config.yaml
model: "image classifier"
dataset: "photos of plants and fungi (iNaturalist)"
train_examples: 90422
image_size: 32
crop_scale_min: 0.7
horizontal_flip: true
targets: ["species"]
num_classes: 500
arch: "resnet_bottleneck"
norm: "batchnorm"
activation: "relu"
depths: [5, 5, 5]
kernel_size: 3
stem: "single"
avg_pool_shortcut: true
dropout: 0.1
widths: [192, 384, 768]
loss: "cross_entropy"
head_dropout: 0.1
init: "torch_default"
residual_init: "zero_last"
optimizer: "muon"
muon_scale: "original"
lr: 0.013
momentum: 0.9
nesterov: true
orthogonalizer: "newton_schulz_5"
adamw_lr_other_params: 0.0029
steps: 11100
batch_size: 384
epochs: 47.1
lr_schedule: "cosine"
final_lr_fraction: 0.1
warmup_steps: 330
weight_decay: 0.03
adamw_weight_decay_other_params: 0
Rows from block 5, named by matrix and row number. Each number is 128 + 24 x the weight over its row's rms, rounded and kept within 0 to 255. All counts start at 0. Numbers have three digits each. After the name is the row's rms in percent of the matrix's.
# short1: shortcut pointwise conv (model.blocks.5.short.1.weight, 384x192x1x1), inputs 0-191
short1.99 100:129118128140141152140081082141136078122143117111109091114156111133148117099138134145093145127150136145122142067172154112167121129082095124141166151135153136137152116126118105141137162151138072078122127112113060105130127105097158130126140096222120118123137141137127145115124133112138107152103155122120122118121134120136143108144138151133133112133137118124089128084090143125096129142133111099115132156130136135122105101091108128169143122081091115101175095162134161113139153130101154198107135114124138112096128150155123123157132163132109101088113135141157168123137155166111139174
short1.100 099:108126131128138106132128123102093139169145136121163118135178062127148125093123134165136122132164106152143104081112055130140174128131115152135105122134141137127134137096150103107125135112141136140138092159167108105099122130128092140118108125134107132148159120134139100090099072136114112150118142116105103108143084159145111152143089117118133099146109126157106111156120186134128123119108141124152129151181118146126126140130150065118135114147086164100146126118113098113122141100172143161144190132153130118079109133117096118144133124124134149050129127106176114129099135103107130081
short1.101 094:124139119138125106134161150083127094098126121169124112086121132126128104126134184154117117123160144212123161101135127145120203138091151130121164136172124140153114072100082114135091137125124098099117156143102105124120134101126141135146143154087140128085110115138125110108146108095161163186120137150144114148133147125122115155171094080133173126130086108121130138107140105124166099120134130114112134142097120139099096106151124138107115157152154130081139066144135132132121115154133101116147139146139131161156129099154091121167140107125123176127128149144114106121126169126094127134
short1.102 110:147129126110161097136078122186154136130085123139146147139108076131139148189110111170117136098140130090127149138153087095155142110122123129111119163145149129145157089134097100129134169148118132099138129142171134162151149137126124103149129112148140112081104142110115115131161121137132110118151105122102137113102114154106180113113129146129100079111126170107116158091119138136142159109123115097130157101122113120107114071139128152134130145118149160138123133130112141168125140131148126077108143135104189086145121129158084098062117112122183083141110076146111163142146124131148134122
short1.103 092:144136144160144126142197141175099119129099140099220089188120152127136133135119133138137151137157168141149092177104117088123128143143123124123114129143136151119152139113109159120163108134156130164153128125160119129104110141108087130160138138191152130089113160155068139198118137143122149152167139101145151115111123170102163142156128131089168095115113102145132134106175117105128134167132124161144120116147160130134096171130136144135141134106127144179115164120098147144125119150162155129157144098127130123150131113145129130134119139156125161158132119111135145121130136129094134140
short1.104 107:145149127123103119156117124129091141084132128174142171111149118130145111133104141145164123105138140143142124111142113118115115112179056117140098084105117135149139096163152154108084151121145218101106135139172099114131156133143127105104118090102115169124139084147117137092184120132113149114126110139175136120120107106111134170115125100135148115109095129136090152110115144111128061121117122097140133116164170143148104109105101123072131117092128137142123119128085156095119131128126133099096127156127133121136159145131102107155114158158077099121091146121127154125136142091143114142
short1.105 095:160109140151112132070091145156128106142147100130136088114172120119087130100138123119127155120122161099196128116088156159127105114171135100139154196101155104140111156106146164100132086142138100144134150179183132132127113155133136120151134100138111131122136112118137133131107108131138123092137137102120147088154128076154122100144167129121124134141109137104153123110117109127066178090117125123129188095133162131093107143120128148101132141118124124101102108120085180157136107173132136131082111131148119141117096095104136138138161134144127148112098095122169122098151137123130115144
short1.106 097:128146104095161111116206120131153119118091115131064156137148126135168119128133143134132132078150148072098089088111157147118144144079157132113108122125100123143102113118145080130114166128122164118159131145151139163121103159066131146121121112089119081137152161082104090172135129109154094115122128106091133124138120123091115090128148139170159146126120149121124142153141096131100102129128106144110109138151114124123136124180136122115126139121139128161126149128124130092139141088137116062142137134125130077139152122114129130172104092143151075138133130143105082115121135152133146117
short1.107 101:138117110116155148123133081102160171110129157074136058108124150103165126153168120115142108141145149155143130113133098153132154167136180131150117113182145112108126135130169145133170111101096130146150107131154119133147151110125122161128129122100111077143117146123174166091157126130111139155178118108135156141079120075118167152108156153135164133142100102129144060129129167125156138147147110122150139168141155125128170122127127128168156133162150135131136139128152104125128164127129181126143105124179112123158125112130137142130134103106158132081152133100093134134155136144139156131
short1.108 104:145112131137140142107152108153152118168170115097091155185137128116109107166166116164090138121152104138128096157132163105153105089186086139109103102115123153136124154154119121135176143133175156109107142135134100122131135133106125129100108129048135152087128156125153164171111134117125118118134143109128149136114130162106143133095114152106135128116126126126120098114106117110192114119153117159144112145121142125130099156161135126204142129113149141133125154137112116076120125105142126117142141166112098069146116164157153104127116165127136150125144132137134126155121193173099126134
short1.109 109:129081142097110153121134124105130131107125087183029108132080115125091109167101116129125136131134171133134121152074177127120127124153135105141101206124158119122096100117142156127115140128120117129097132126135129135100104128105141132177119109082110148121138137102106128104123129124145133120064115120102104179099117133125125148153105167180139144104130130128142145132142117130128155113111115133129122162099183117120123161099119111086108106175144138122127115139136121105111165084103127169115122112146134153122144130118105084099118102156175123110155152123135122134092136096105118120
short1.110 116:125123091092130110116141128099109132169090134107146158115143134152138152146123162139194138140125125154109143152120164109096196107116115095146143133127112120122098098109106125151133105125123148131141121114129230132119128137139120114089133118144112143110136151125101103188133127125148145094138137144105100114134108117067091138225119124151129146138104127136156107118094162123120141130125116114121131109125077093168129118118102100118130105176105100126103120135122120143116161142115130119134127106150129128121126111112136120125133141150135135232132075134131122140092118131121134140
short1.111 103:112115131154135117149084106140156132087085161120208134139099135176153138101129118113172127101143154135085087140125166166132114122144127130105122119103120133168137074136087122139145103112138107112106142170084125121123142121128143141105141151098123101099100094103189104113169142123151112082113107079101098104106135152095125134139115155088086122088109159120134131093171122103110129141129131146116115151130136123122132136158121119182078126133147099126139146116171153099106134093165125148113122144121138114124134136116102161115182143159094150127132093106122132119157114137129145147
short1.112 090:139119128076145101083147117139093157122163158146100160137101147099101117107136087093110132156147107136115102160140145107121126149129134120111128153102115119080128119115160088158127150110133119151106076135105108154130140104128144120119138144126148137122143111116134099117115110128084123138117092115119109165131125169144197137134113122133158134133108133132145128106161113109166130147128145082128103115112181097123116183102071129132103140140102117120100136112077125120112133117107085154102123121175099151133160144147150173142158053112115112133115104102156101071104179104111117144
short1.113 091:147125094102116113158176148146136135125132138182146144154119116134125113139126142119108106104133137111150128108179144143092157128105080093108103135158098140117156127109109147115092125117129114121145135109114147128142118159127132119128127102187111125107075135106229145069127144170145209127116075137108126105152138134120104147189140124167132109136106152167133135102128158113152146136142101146143121115115141145128135153138126139138138134150117111186093146126120134129130130095133091066138151118130136131136141109128110136141125150124138123185090118129120195131135142157131144118
short1.114 086:131123152144106141138125147103129144154161140161178162103128146122141167142133168135120133079133108129129143243156127144141122114183095110148127109097189094128139117134117126161156143126083130165139144142158124154119113156137116110122094138158129129116078131106183118126151116121094195138148086130138125141156124116073119139098069111110118122145121136172151128109131149128153167125132128101108133127113129150147111127098122141164155139129136131153088115110127149144128119137105110126141157103152132170156152099103101149122143105091129081131114124117106114115122155110118139106
short1.115 101:122116159120103177123136171131100143105115144107134129127140179123151100146114100128124148119111121116112123100143092091143216143167113145129121106154130140151117134140113141148127139113118129103136136105176000133121134113122116118113143137101126135120120101119152111104131210138093139089088133132145130141132091130115178159137163137086134149126118127101149094118116130115104123150120119149075124154093176129142135137141114158088126151109101106136103121136113172121109152134118116128141127153123140154144131140111117131093129140143119125151110120128148099108107104141146133138
short1.116 109:126110131149131171096146124063115109124117152169133141110122152139106116157122133140132128117141106142077119146137110132088153130126122106130161142138134123110109068129128088146063098118129140137165135110094066130191120072129102099134093136194106136121112117136044143118128148087124149142096122111149152131093125140147113119174134100116116106143114132142148124089101119152111121105110133124137185140150137156135136115143097147148153155080124125147109127134146102113154148130127142140094168112159102097135108091118127155166149146122139145089120143164108095127119115123104145127
short1.117 098:125126120128130117191095092126144116137107132129159158131122146111115174191162151142137099152110118153183101107129135135128107142144132153106127071132118123141129079169136101134141143145107125125063111124141076115113149140125112130102111160141126119129113173150124155149123135154135116147110155087128112138130173083167118146118112128129125151138121169120165133150142109081158123203119147149134094165113138089097148122105102094204120109132141131144139119123099130141127135122129154111130083153161148102142099130124103112142135136096113124126114106080148124132090154083120150115
short1.118 096:121133134127098120131091143160124150175156167081179127171117141139143136103120138122137136112118124108165116207117133092116138105077097121114142077114184120141163123137164125140113143093107152137137127144124112150161118110187113127164099120195111166113100119133107117124120118133120173086145111092189130118143128119168144131158113114129106119110119142145153138120115126118129106127081102085087166133132141131138132121107133102143150135126121131133134118131114129144161146155118115167165159154152137129142148094139114130157108077115121127168119079114107131136133109151167131076
short1.119 099:117086118170119121126186120099127086116109104091105177082177111135124154096138119133126122147119124113123089116119138159133131095124146138109185070145097128132112092110086082142141119133085103148132101121142074162113089136167123122122130102151142088098158142130137137147133141109091085124142149106130084133081111099149122092092157119141132135117140114136118220102146122111113147124144164154161139109142099090171117133086122107109101121085080122145143141116148116135137145127121137170141125140106141120130103131135110115129133121130107103105110149150134124149116132154154137132
short1.120 110:110120129155121145154145135148152094166172114153135101120138113118111111117127130124147128171187113104137111161114155183108183134122138126125126145114131113145123158098098119145128134162132167108155114124122127100103125165133120113140121105084091097125106119147087122118112121118104120104142134143095132135129122120105108103116181114174119155113153109111150126112172100139143162140127130144213159111142147104128145096100146142140121111119135139157123152107120151112146102142144098079098120129112133104121130124136092127102100077110123080082128101121111078226102116122146142149
short1.121 093:120104127112121132119084149167146134117099130132157116085138100117120117099144103103094150126135154146131098080130124156124126118125096125138126109124106108158123101124116073116117118109092116094140095124070141120164134116118116120138144131164145125135125094144154145182111098144118144158125109136111129168138163142082154133105164121166125117148103133138103106174125112129117111123149154072128150130155127167147169105099149122070121171134141131157109118134121132130126148165106083169123138107140135204130132096142090137090111129149128158121125061142132166147155100081145124081
short1.122 095:117122091130128113114096130148161130144106144117126125112125126100117123064127100124114155123138104164141140011130105134129151139076135138130121139117115080172122145133125178136089148141142101147141176129088145171115158122119133126113171160142102108104111164120071107149134133132153112082129119177113117131133141132075124115099135137146153100143130138123130122135128162138109178128149104134134148126100124161135134117081106152098147117115110138123130152101152120171124116134138094147111126098135143082135142130081134138083131147110157123095126098120146088123113077140100116110
short1.123 099:145158137134126120101130127088115139150113143111139043142161102121146146128103117124148173142123099134113114164089131181140176137149141173132113140143129128132130117126155068141153126140091115101135124146107085113146152142127080129151130108215138097141132097145118124108105130152126090114114147118155125119119127153196129120182177149134115095117129120134142113144109137109148124115129127152134105128119139112136126137109111128098130128111135121102146147137122133162161122188120139162146139115134088118140120133154142129149139100138229135162133189138138141142152098118152115131
short1.124 105:126134133124111089098142139117108106132143187138140102141100149132112140149149094171115117149124152175078156139114086129141174087077091156123141148103054145145117131140128117162098137098155140171126130098130147142130143160164184147129141109159066111127125142115174109132143115122138158120151104179104123122123107153118095112114137155125133114153122146127144147111145128141131108097113132113123129119194108131133117116126126119132093155127106134169124138126109123155138164128160102080152159120121166117145131098119114113077143179103114108087128108123111110131123070119135094114
short1.125 087:143098126117145095145189135139161139133154124122180150176154154116119169097158150090134106106141123123152129079093159099129154134135096131107084119086153099134122134099170212169168132135122124128064111143102117135105135109120133136123172132131095150125152100115116164179110134117115125142127123145119124121109126131147155081156110116145111117096143144117176130134154157101160159109109111131097134107138133129162076153113144121151129126164135115119130125106132107143137088142149105142104134120158122144104145164154143138141174163118081110150133143103126123091108119163117109150
short1.126 098:132146143108137093196163131140127138088139133083102175111139119129130100165103120110116115107125110109134127000102158106143162124206091152150097194080146136153097123144140126145149161115119129147137123136155119150125131135137132119161112161154115136144104123130101150113133108141102131132104093135115122133176104129115155121128095101133134145126126128112138155120150154130114114093110136110102127094130146136081098148120119115139154127138149116123108071102115147147159122130122095129133153143125162127117150125132099147143122134122141131116134126148121181125121191127133112095
short1.127 091:113111115150146090114124113077139130097125133127114170156107116148088124127135134115124117120145153099071167060139133093161098112162145106139138135088148115146120100089144113114092103131118070123097134186135147120086176128127108143123133108156105120131092089103143110102131115111083171130160117109086113120117133097104108137062071088140134138153123145116156105122126088117163106122119134110115155132113136096126146109083107081117096104162108115163114120118126134110108119146175094149118149104146154159142140125121125117142135143113108084122130160120136091132141125123135104125
short1.128 108:125141108096120091077207128086111109121097096102154095137113131157130124118134113131129154132148145125085119124111175108106134153063143139113114071120163142130108102131106107130125107111141158156126115119124083128112115143102133122072134121100106117136125111083158106117157145120062104112146108132111108148153115133116115136097150149126110113130100111155103108116132130119100104122159075100122123089151102126118130121123127121058156112107123129119103145124123105155145162123180150155086150129121132119147121092136133181135111099107123135106090203130118090141142135121118129111
short1.129 097:142147158089156141136159121132124112119066106137101111124136075112146096113120141159099152105142151143118109136142132174105111124099140143118117162160111131132122116128176099130181117161112156072127127118155162147127127141103101152106152123109104157097153151179095130145179141144130175130175153099093143127148086114103120088111096098099093114137139134127140125136102108123143110091108118071136131151094129141148109132119107118137131151127129154125127088127114135114107106111145104112160145075138149123096104109162121169123104153131198146149136113121157119160088084121119117123
short1.130 094:131109155143141153142109107117151169097106069104145123158120107143142110183128087164089098104126144099156136126125153121118130123066104169134154116100160144132155134146176168142173158148130088104156136162138057111143132162143142146100114143186110113112133134125136087134132176123138130112166123135119134121102132109129117154134145108101129114158080126117158105128109135113135109100120096116131131166173156094104129148181134089138133143116148137145151134114136140100148169144148110166129140142120162159142133111128117156087126116118080115110100136111141125129098181103133104125
short1.131 107:120099141100125120083103125117125163122120131157097090126085089130120110155171106129133136142120124126152156134123147119157083127158064131115110112148223143142121105130108090122160106126163136121150108118122170161136136126140130110172137112093137106132129169123104096111170130128181115119101125100116160118089100061147119133132135118126110100092155123124122204093122137125137169118140136110120152138129122132130137138089121147130108137183152097089128146125144106143122109141176108111140144123147127140123110131119146125091163184134079145152138142125117169126151115144135123147
short1.132 088:118138130148133109072118122088132076134186107113153103097127128092133108073170107126114175126132113069135138159120095144075102112140179097133147194124128133137150116147117130105119110111138130127132102117119147150118086127118104128174138109139148119112144116106059144079109133129112150137114141145084120096147149156149098117111117102159127133123127104167151114145124139136127125177096131128131087131094102139143105148100125151112124107104081118126097129128123125125134121131089066111125138123126094147117109168139085147137124134121132087131083118131137183119114153131106087124
short1.133 102:151107105154119139131125118135110168129118143074173170063097115099137102100155163127099144153113126067134137185116138114124134124110143109094148099171194147142151129132167060148175121146146154082131127153142108152144135157108117129150145162098112139139136115150123135129164110140152114110093147097118136123129133069077128121165109114141075106172115114140103114107125096129116100127098162125134142145139137127134124177137135102101127110132129137126136112154111156136154092125119087159116118133126134118121090127133161134069118110140142115130152162102133097123090123121109122135
short1.134 102:120102143114107135138074098172133118118131088104095118132119119163113107131095129130142093124126145070116116099109183128131128145066121105140118085117108134141110106126154161138132121117109088120110120155111128153123118139105096132172117133140135116130122056118068121134159121139129097118090158142154114133139110127121040115138143135140110125123123121113113085055159133118118153134133104123132154109118131156139105105122091115156132138136135103116124134132141121088152115125138117144116135115094132118120100111139153130137115171149022162095136104098100118149100107123135120100
short1.135 111:139101109128115141169141157139140183143079132110128179136153152140080135107102105121111111127126096096111133118125093151125136105137126132129115082114157131130149123099150115133076172115078091133093169120109155132098117119149146130183137171153105158088136093133108083085122114141158107152081147109159131144119129096128173132159123111147112115152113132111140136152144101091183170111118114118121140115116134163125110133168115111145105127145109100095109106137156125151121123163131137130140134099125092129129167122122128140127091129138118128180178087096123140158106067126150112124
short1.136 090:139106164088117148131148135144114084079082118163145162085133119112101119119129124137124138107105132134148125114135129165144082139127097126080124107098093109131167093129147113163156146137145194141112163117160107126109149081103112110146105074107094105127151155150072113115141182125143123144095138093142137123139106099162082105138139153142103160098128130095133097113082157141095102152118151139136111115104148133124137120163101140148150128184133105119131124130134154110086107135150138098092092165163133147100096136136116098125164159124164127109117145123132116150138159142118140106
short1.137 100:146133123120127124120104142135157162124106103130131097094158130131137111164098176097144143125114106062140142135123079119157143152098184105110118171110161170122110144122098174133132121121138084165111158146111159125117147112132100144173110116148126135127126133136123136086122127128087140122127134157136150121085129147109128108109140189124092147121116125119124205076119124137149193157162149139125139116148146162159097136131112125151110109138174128171124143136180119124140109092112149121111161101125101084100121121096139138082150161096089127158145137135123119113145121154106129131
short1.138 092:110154117100112108079170112100149134127141162161131094157105111130094182088127145169130116140130160146092118132145155147095129135107127091143110080131149142131073098110075116115116097126136175105098173136121144122093077108152144140123096115172169140115138166166179093110118146140165126146094122125129132109151084158133153137163143126123095105147138098134115098133107126127098113096108131084129152084134127108132126123123116115110136084148111138119119134137101120125114131115108144109104166096110114182119092157127117142151102170121151103134113102143109113161125158154120094115
short1.139 093:132107134097120110161165080135094097122125089125142107109126134148102157100152084129137135147136130110150117106095146119107146100150142103151102161135166124150163128153121111130147117130162151111106120109115091119118140138112116115099093118112100105123127089098062166141119123148100120164116096123106094143148132150137086157167150143093145145142098129158071170129150107158139143113133092153132137085142100169166108123138105120079105083120123127116109096128115120152137124125132119168134103185152111162158140117129115107198123150081169146126131097105129084155119111118124132127
short1.140 107:116146182138131147149107080168151132149124127130112128127115095125146147122164137125103161112092132154081131124132116116142105150034093162185146119161184114140135111107128119144164119129132131096115164105130083160113142166107123138132114118088130126104130117128102138152107123140112135094151152119106139152140121128136136113102116092082122139132152114140154059123108125133141132127105141099127138130147126133126122127124120150131143121155205108118134154133120154086116133082197168129134105117112152155123100124119143187118112135141167140153118125106139089122076152149143112103
short1.141 096:142111110098139152144169147132139135174109105126101129172071138123129137148141106119100099111129100111115192149130140112124103109197111088125112155148124149165115119127173044125122143123165150135147118113122133136128108126111105111163136148139141127134101139128103157086098126145186111123054089118123110146139116128097066128149153126130129138104135129094144085148165124137140121121140066127110151157141170115117112136112098134111117147144146125136111080124144119150108170134118125133096116098120170157111134140124083122130128144124196116154116109145122113138146120120144121114
short1.142 091:116084148130144128140071081125105159130208138146134129159165149121096137091097116117162080148118157110142106159180167167145113094132142125166094110091147131123144112120101119146130125132086137150116090115156157161140146132161106128088130141187144120133128098128122121144097122103121140133136140121172105131099127163118168125129110123105137139109131134113097142147143123154140162109112140128107145120143162126111113114133102084115119131136118148075119125117115126095121137117120070120107096120126161145092072195098132106119129126115102155162140087138115091136103119122147152110
short1.143 101:107156101101113132113069144132089106164120131156156154083122097098106122105166095137118139183121130133136108136105135123105142138139137106110131119112067109110124138112172213121138125123095141104106149128064110133130076107130148136150136081102131123137157126164118147172098134096150111139106143121146104131148105123142156138118141159092129127146141116147167103102094136115119137111113145146119090144144135115148128145090154104115153124119091140112150120139124123105146144108089136140162102124158084142134112139126176149126111127103061139105110131103127070128170098093116105129
short1.144 102:153138129132135141160120123124121101163147089098110120130104136134111108112110142119110178101137116135132133161128150077108091159135095098119137128136137139103109179125117138140126088140112108126173106095114092136159124102149107110105138098139156144119133063100146113151153117113095094152189120109124136074107100161106152137108152129145118149120120139127111142132140144155198130071121141123181147127113134133192106145156174136156138153136104130136139123137126101127119141137161147146150143135148105146120100149121105139134140119165116086174193170177146128116134130175111100122
short1.145 110:131151080087138187164130089149131119078135124089097141118150114145165094154126154137161123153125093142100151161126105123123104106114126096139116104143121112096130083142127136118146124133105131137109137128143229133119172118155071123146102127140110183103121132084120102136106149136114131164100122139112119153134144145158136106070115141131129139136136115088149150102126154120088132111140126142108127148109089097150135133104124141128127088161143159080135135139115124138122111158115168144070126147121104166124166143115119097128122115101127067170098122108147111142109135141144131138
short1.146 103:111131128130118151127158112144106136105138168108122127088105136120151123169154108121129117115161116132143137145123089113110158115133140125150150133071123158096155135170093102150078111178122105140123079080132143142117121155104128134086136145096143154105116116127106138095104122139123112151128118108157104079135141140150094163136070099121167124144144145115159085094103111160170089126130134104135132092108084100131111111095105140105103126114143120142147152147107194134079079106089138072116105117087129142135119132131125139114147155120161097181109152151109138109127119102155118139
short1.147 103:091112133110125164147131135123150122102129166108064123119091152152114109136086119140106097154128116160138155120106062099122075146155162115137149168147150081116119081120079108139119139120140092128122117150105154091118160117138149132149163127105121093117103115131042117132114118099180157143125115156152102139131146107170179162129157106174149095135146122144113107113141129152126093130181113128110130138098093150120144096151129146117128150138132139107108108124141125127086124126121127156115137134139096104135178134130109106135123133122126072106108149109138100152163103112113099112
short1.148 094:096135186100108123140153161147155152156132142143094135148161121107137175107125111088163130138128122153117121063081128133130124116165115128129185112116164107132105101123126085136119127118156127132134154149132114147146116115158086110083105130144163133125097149132164142093135087110129099115122143129113138136094096098134149201112114179140144122141142108137070132131102105158133143115125130130164134104127159132158145114097149108122136188101116133100147154113142125135133141124108133149159158099072097135120102090141088110127115140142099144177117081144138108141143107104092128098
short1.149 100:133136114128147117083051125143096109121166120151115113082109144109119122158084161162121151153143160126109117102160112076149127132159179101105121109076133130099083145106129143120154124162096145093156137125152124154104089085127131131102101149101159137108121173131115180133085150113106191132109122139160108149147132148093117111135093109126159121149126118096160117140121142163127133140133141150122142081116161173153120123120129129148166122136080154133136132151110133112143112141124124121061137130133127134099130152149150098160138142127098122132112104168112149137085108100131104120
short1.150 093:139151127112176124139130162123100146064135136100103095115135095109142133157133141151134126114118088144151133079137094113138135117122130157100128121140140152118156128148137156146140168120120129082116139121096204126115142115126106139162128106112117106146157181168117158091115133131152137096166149112118133112110111126099096082087118138164159122154165107091112135163097117124136151133135142151135103131120120081057134130116112121099117114123143087140136123102091133087132163108127141079105138102100128058117148149131151118107117147148137079159095099122162090122131164133127124128
short1.151 112:131146128135112128150139122117151160113134088120094076117109100150099131140121152130142138096130189113112157131095177138097122204119086188133131152095119121110098105109128162142094132125118168144096100120174146119105147125121092089110078150157099154133109112142090139140133106135098166170108145148106114132140127103151153129058129144139101103136155102111115114053124117132129098121125159121131131145134160129140127111132132114156116079128135120145111136117162108117100136176131129088176134115136149099124120111158124103142112101122125112100168103146123149123095092133131129104
short1.152 101:135127111123099134128158110146145124161116101148120056119134166081097106147127144115119117151144106143146120136190084134115159138108186135120124166118169127127141111100140127150141110116102125066133146123146160074129120116143120153127157124100167109103126103112137114126101116122134183151163122099096133146095160115117163146126131121127130105119132107118130080151126154131120136125151116162136099105094099104137118117137124100077111143131115166121149135129135139111108139113087139178104152115110105121143172116115105118150150072148098117157100121132116099171154158129210107149
short1.153 097:126112134117128141159136089158096147107107134121128089141121129113104139100129170155115163136168140156065098089145102143145095110133078167082103163130132119119116140139144122101120135098163136139138140146137158124107118105169167135141110123114116171128104130139120094116113100096147134120171127149122103096103095085060110184094110134106101163103132140094114086153132145108129140107123147131110139111132195101133095087135107107115105122138081169144107161122150136126116146139139125167104155138144113105160144132131096124095161151091109133144162129159113108160132099134133132152
short1.154 100:126118120152136108129114201110112097146093086113096142155107130115105135122142125143103134123134147149124138136153135125085140122064111094116184136142150148157110125123170159118136085118096114122156124120142137079166150112121142106099159084142147132090146155122076120110131098118110125138115153173107159085161118128126096115120160147156119141128117168135097077110125129100126150144131111127148127119145134106177123164121146119099120135141154125076134130131114108103161160146165119153132138116126114103180143112146119135164156144118168082137133125171120208136139155125114098139
short1.155 106:106122131141138090146135170148145061097119136091094116086172133104154127092135152134124126107122132177152120061092138120142152122142137149096096117100081141105133157122126148119135130122116081125111115129141111145128094093159159101106129152198126117136101097130102141145135116103146132144118126073144161120131146152143179123139140130144103109141110119113114151059103138156104122105104145145149113096092097085094116114121119172152118172093154139081121095116119091113104121110138147131151147148141168192122132129138116133117114109112125096131103133145104117121124102139123152144
short1.156 096:126161145125125126127128131170123135125138136135109087131128157128147120158176129108074162145115122117087094124121134136179124177224114135140155131166155143083113128138156065141117156102132145121125141165131097092149112094139123149172143148143118129123135148125144128099119143127132176136161163138076133151113142146166121101092144150081112109146125136091108097116126138104127167147132146127122094135112155111100147173154137090124145098120117126114129131129174115115164159107105156162118174127161098137141146153127107150153120102141103162105110164118121161103156118129124151145
short1.157 103:133116138149117152136071099121104106109099140123109114158155153095141140102152136134117119137127119111121133114120072135136101151145161080127118079150156098123154134122104163145067130132124134135128093125134122168143136102166130128103101104180120138126117130123072123113119125120113092158160132132130130144135139138112133102110094123136131103153146160134124043140121146137084131137140116100129114095104091126128115097068113131164134148140103166022123131139116147151132114139102122133108117081126117149153113115135101145119146140078166102112105177125135109134126107109141117087
short1.158 110:131138146068132128189145136088107121134107128133055123204136117133135146118157122096118123122127144144120139137111098148087112093238126117136131142134129165114096089132108107145143138117099109133161126089121114141142098147130140115079104138172087108112132101150146144085141123119094106110130156139129095093160116113149149132100146110128108125121118123123144109144092124125092141148090124112117126149139068147128083131086113116128149149096127096079108119118172077119138138133116129119137128105139119098125133128137131131096117108129143140115119143150114118129121069145132157132
short1.159 103:118112161201137092153085104147089151126124134102091114078145093141171160102094127085136137137119182136081077122156124119166126119130104112148121156148143140113157149115145168095116131144140137113094166114123132127076128155096117111101113152158153130150129123123133127117115110078122153124142100132102157144144151131120125148075129129101150104141123096173192127152129116137142141129140132091106102079097161110122110147108120173119131078121153095162167109152116140133143122111131127133107161125099129112121088105091119141168128145113125145108129143125148112107152149095123150117
short1.160 100:156113145124117131117138092134171140120116134142136104191086122128119130140102156132126099165122080130130118183120105107144075128080104104134150148137124107134078137153116131113139147146176100109132122115125094121140139132108142142161122120098124122161113171104124139106141124151093096118134116117162154107126083089129102138110117120130139105089111142149102147178144137155097071150112115101128137102102142169146090143181093151146130130122132108111112119143121106123159099115125147087115148126079117090105125169093153106122148046129193141099112107126120137137131154146118129133
short1.161 096:134136105152144157150126144145161176091120130128153112108125134122149148128140133116162147086109072155144116148128186134153078199148134126093127119131127116172133147132118112144076110120169125143155143137121124110162128100091114099161089137144171147136131142139084136116113135166163123150129120122110119115112122140161105168126105178121114120124140147148129133094158128148092136096148117154159115153104175161107161093125109161088143142123092123093117109105125156156112117086130134141125136077100139148120111135113131152080137111097085126092081126150119152099120109130080125117
short1.162 101:147133128124137130126136101137132162146125103098145132227167099153139102095131167119162150148099131078109130124116100111113127080183104117109124073122179126146168115120131132124174136106128139157158163114107140154135102122098149103087141156080132090116126145139106136124115114111108181130120116131129127137124108188098176108112108112130101137111131134124112157150117098137132176134162110142120179108118079068113123117123108141134116134159145119138109127132151119149097148118120132143076131131105153124095097109144161094119140125134115125106113132112137080114105161114115133130
short1.163 094:133155127103130126147170135161152091151121117131073072122101138125097127091142106129141159130117150124112138149105143128111118132168168138111099115119090136120087142127083125124128120124126175121109124144162128124154118155163130127173093124086132112137089151091129136133160144146137126118132036126151130110145137084198132135165131151138161116100089155156111122119174152107134138113118109144143137133141111160119132114127114115172135104158153110104086161103138108130121150137154108130136117139120115122152125116168134173147128173084147091168168107124119167136116145144142160083
short1.164 104:136141143117115135106059122073135115103167123140136168148140125108173135143116119131164133141130097084141149116127136133117139161150101117149128143138156104116131070128084151164062121110120128143141145116145097076147120130129111160120135210134132168115129128157150104129132039121121076135119132120072134121123129126147123126157122136108160135126093094170170162134120126146136166110136090104147108130181119146129116143139099105163099133114108112110168139112124109110098161127135156121130133120123151102100129147124162167133127097122145128120132110118146101112181136117115121136
short1.165 097:092125139124088118133174102135161084124123114126113150117131096122176115145132123140100113128173120122126055150139133092131103112136156166135140171133127113116154131126134147161127122103115138134103123148162151108148115087105145195100133109135095118165094094119125125157121117151105113135119100137107075172126173158170129119118150118125159185129143116140155096083115141128091095128118151099142129127139156103142120098136154123123102125149102138117144166125166124122125154113155106159130138099090155127110151120098181145142130098173125125060129116141129104124137161176167122131
short1.166 104:146132146130142150182160151113115152121088146170123168142135105133138120078146106110090158060155112124151150147124124138120139194116091134125164095135118174119122143109148190144152113130149173144106141143148135079126139091106110110112096148127149206111102128160072151148153114154104122171160108121165151144105122109125102117116133147139145115151160129138146099093140138102154122100148133070144096116115159126143152128105127102132100125173144119111110135110159144159134099125123136129134107163108123119115121088104096124110123134130095170134134141123132132113120140123124144086
short1.167 099:132134107152136134108088120151110146112126118060135131163105123141124137175094127105175151131155103101093118082131174129108118177094136122105118173114151152090149147095174147104126096132125153150118153130142161121120117118068116151140106122158136128161126102115107143133126154121108084174109128161101125101150095145168087101071139163126107125131132105092120129113122093121128145118173100149143089108137164157146075129150111129152140095138119121087128131141146118121134157106157147110078140110074093139146107130118165111164127129085139143120114157125114135128143122107112117122
short1.168 101:119119145179144141116164131132138168208100159100119099104145135110156088135120102143124141131136116110132124134069128160148131130149199128087110107115134124104182170093150151120117124123120104122134124141145129135130118143112117125078122148179114142148160163130139087125096117126120109138074150131153165117083146131150125183081167150122095112142115129141177111155134158139095105127132120117118123123126162120153174151094114131077114108093130130161128182120144101123138154137094103121131131095147105149157131143130138122108130171118138115143134095127141132124145130104175104107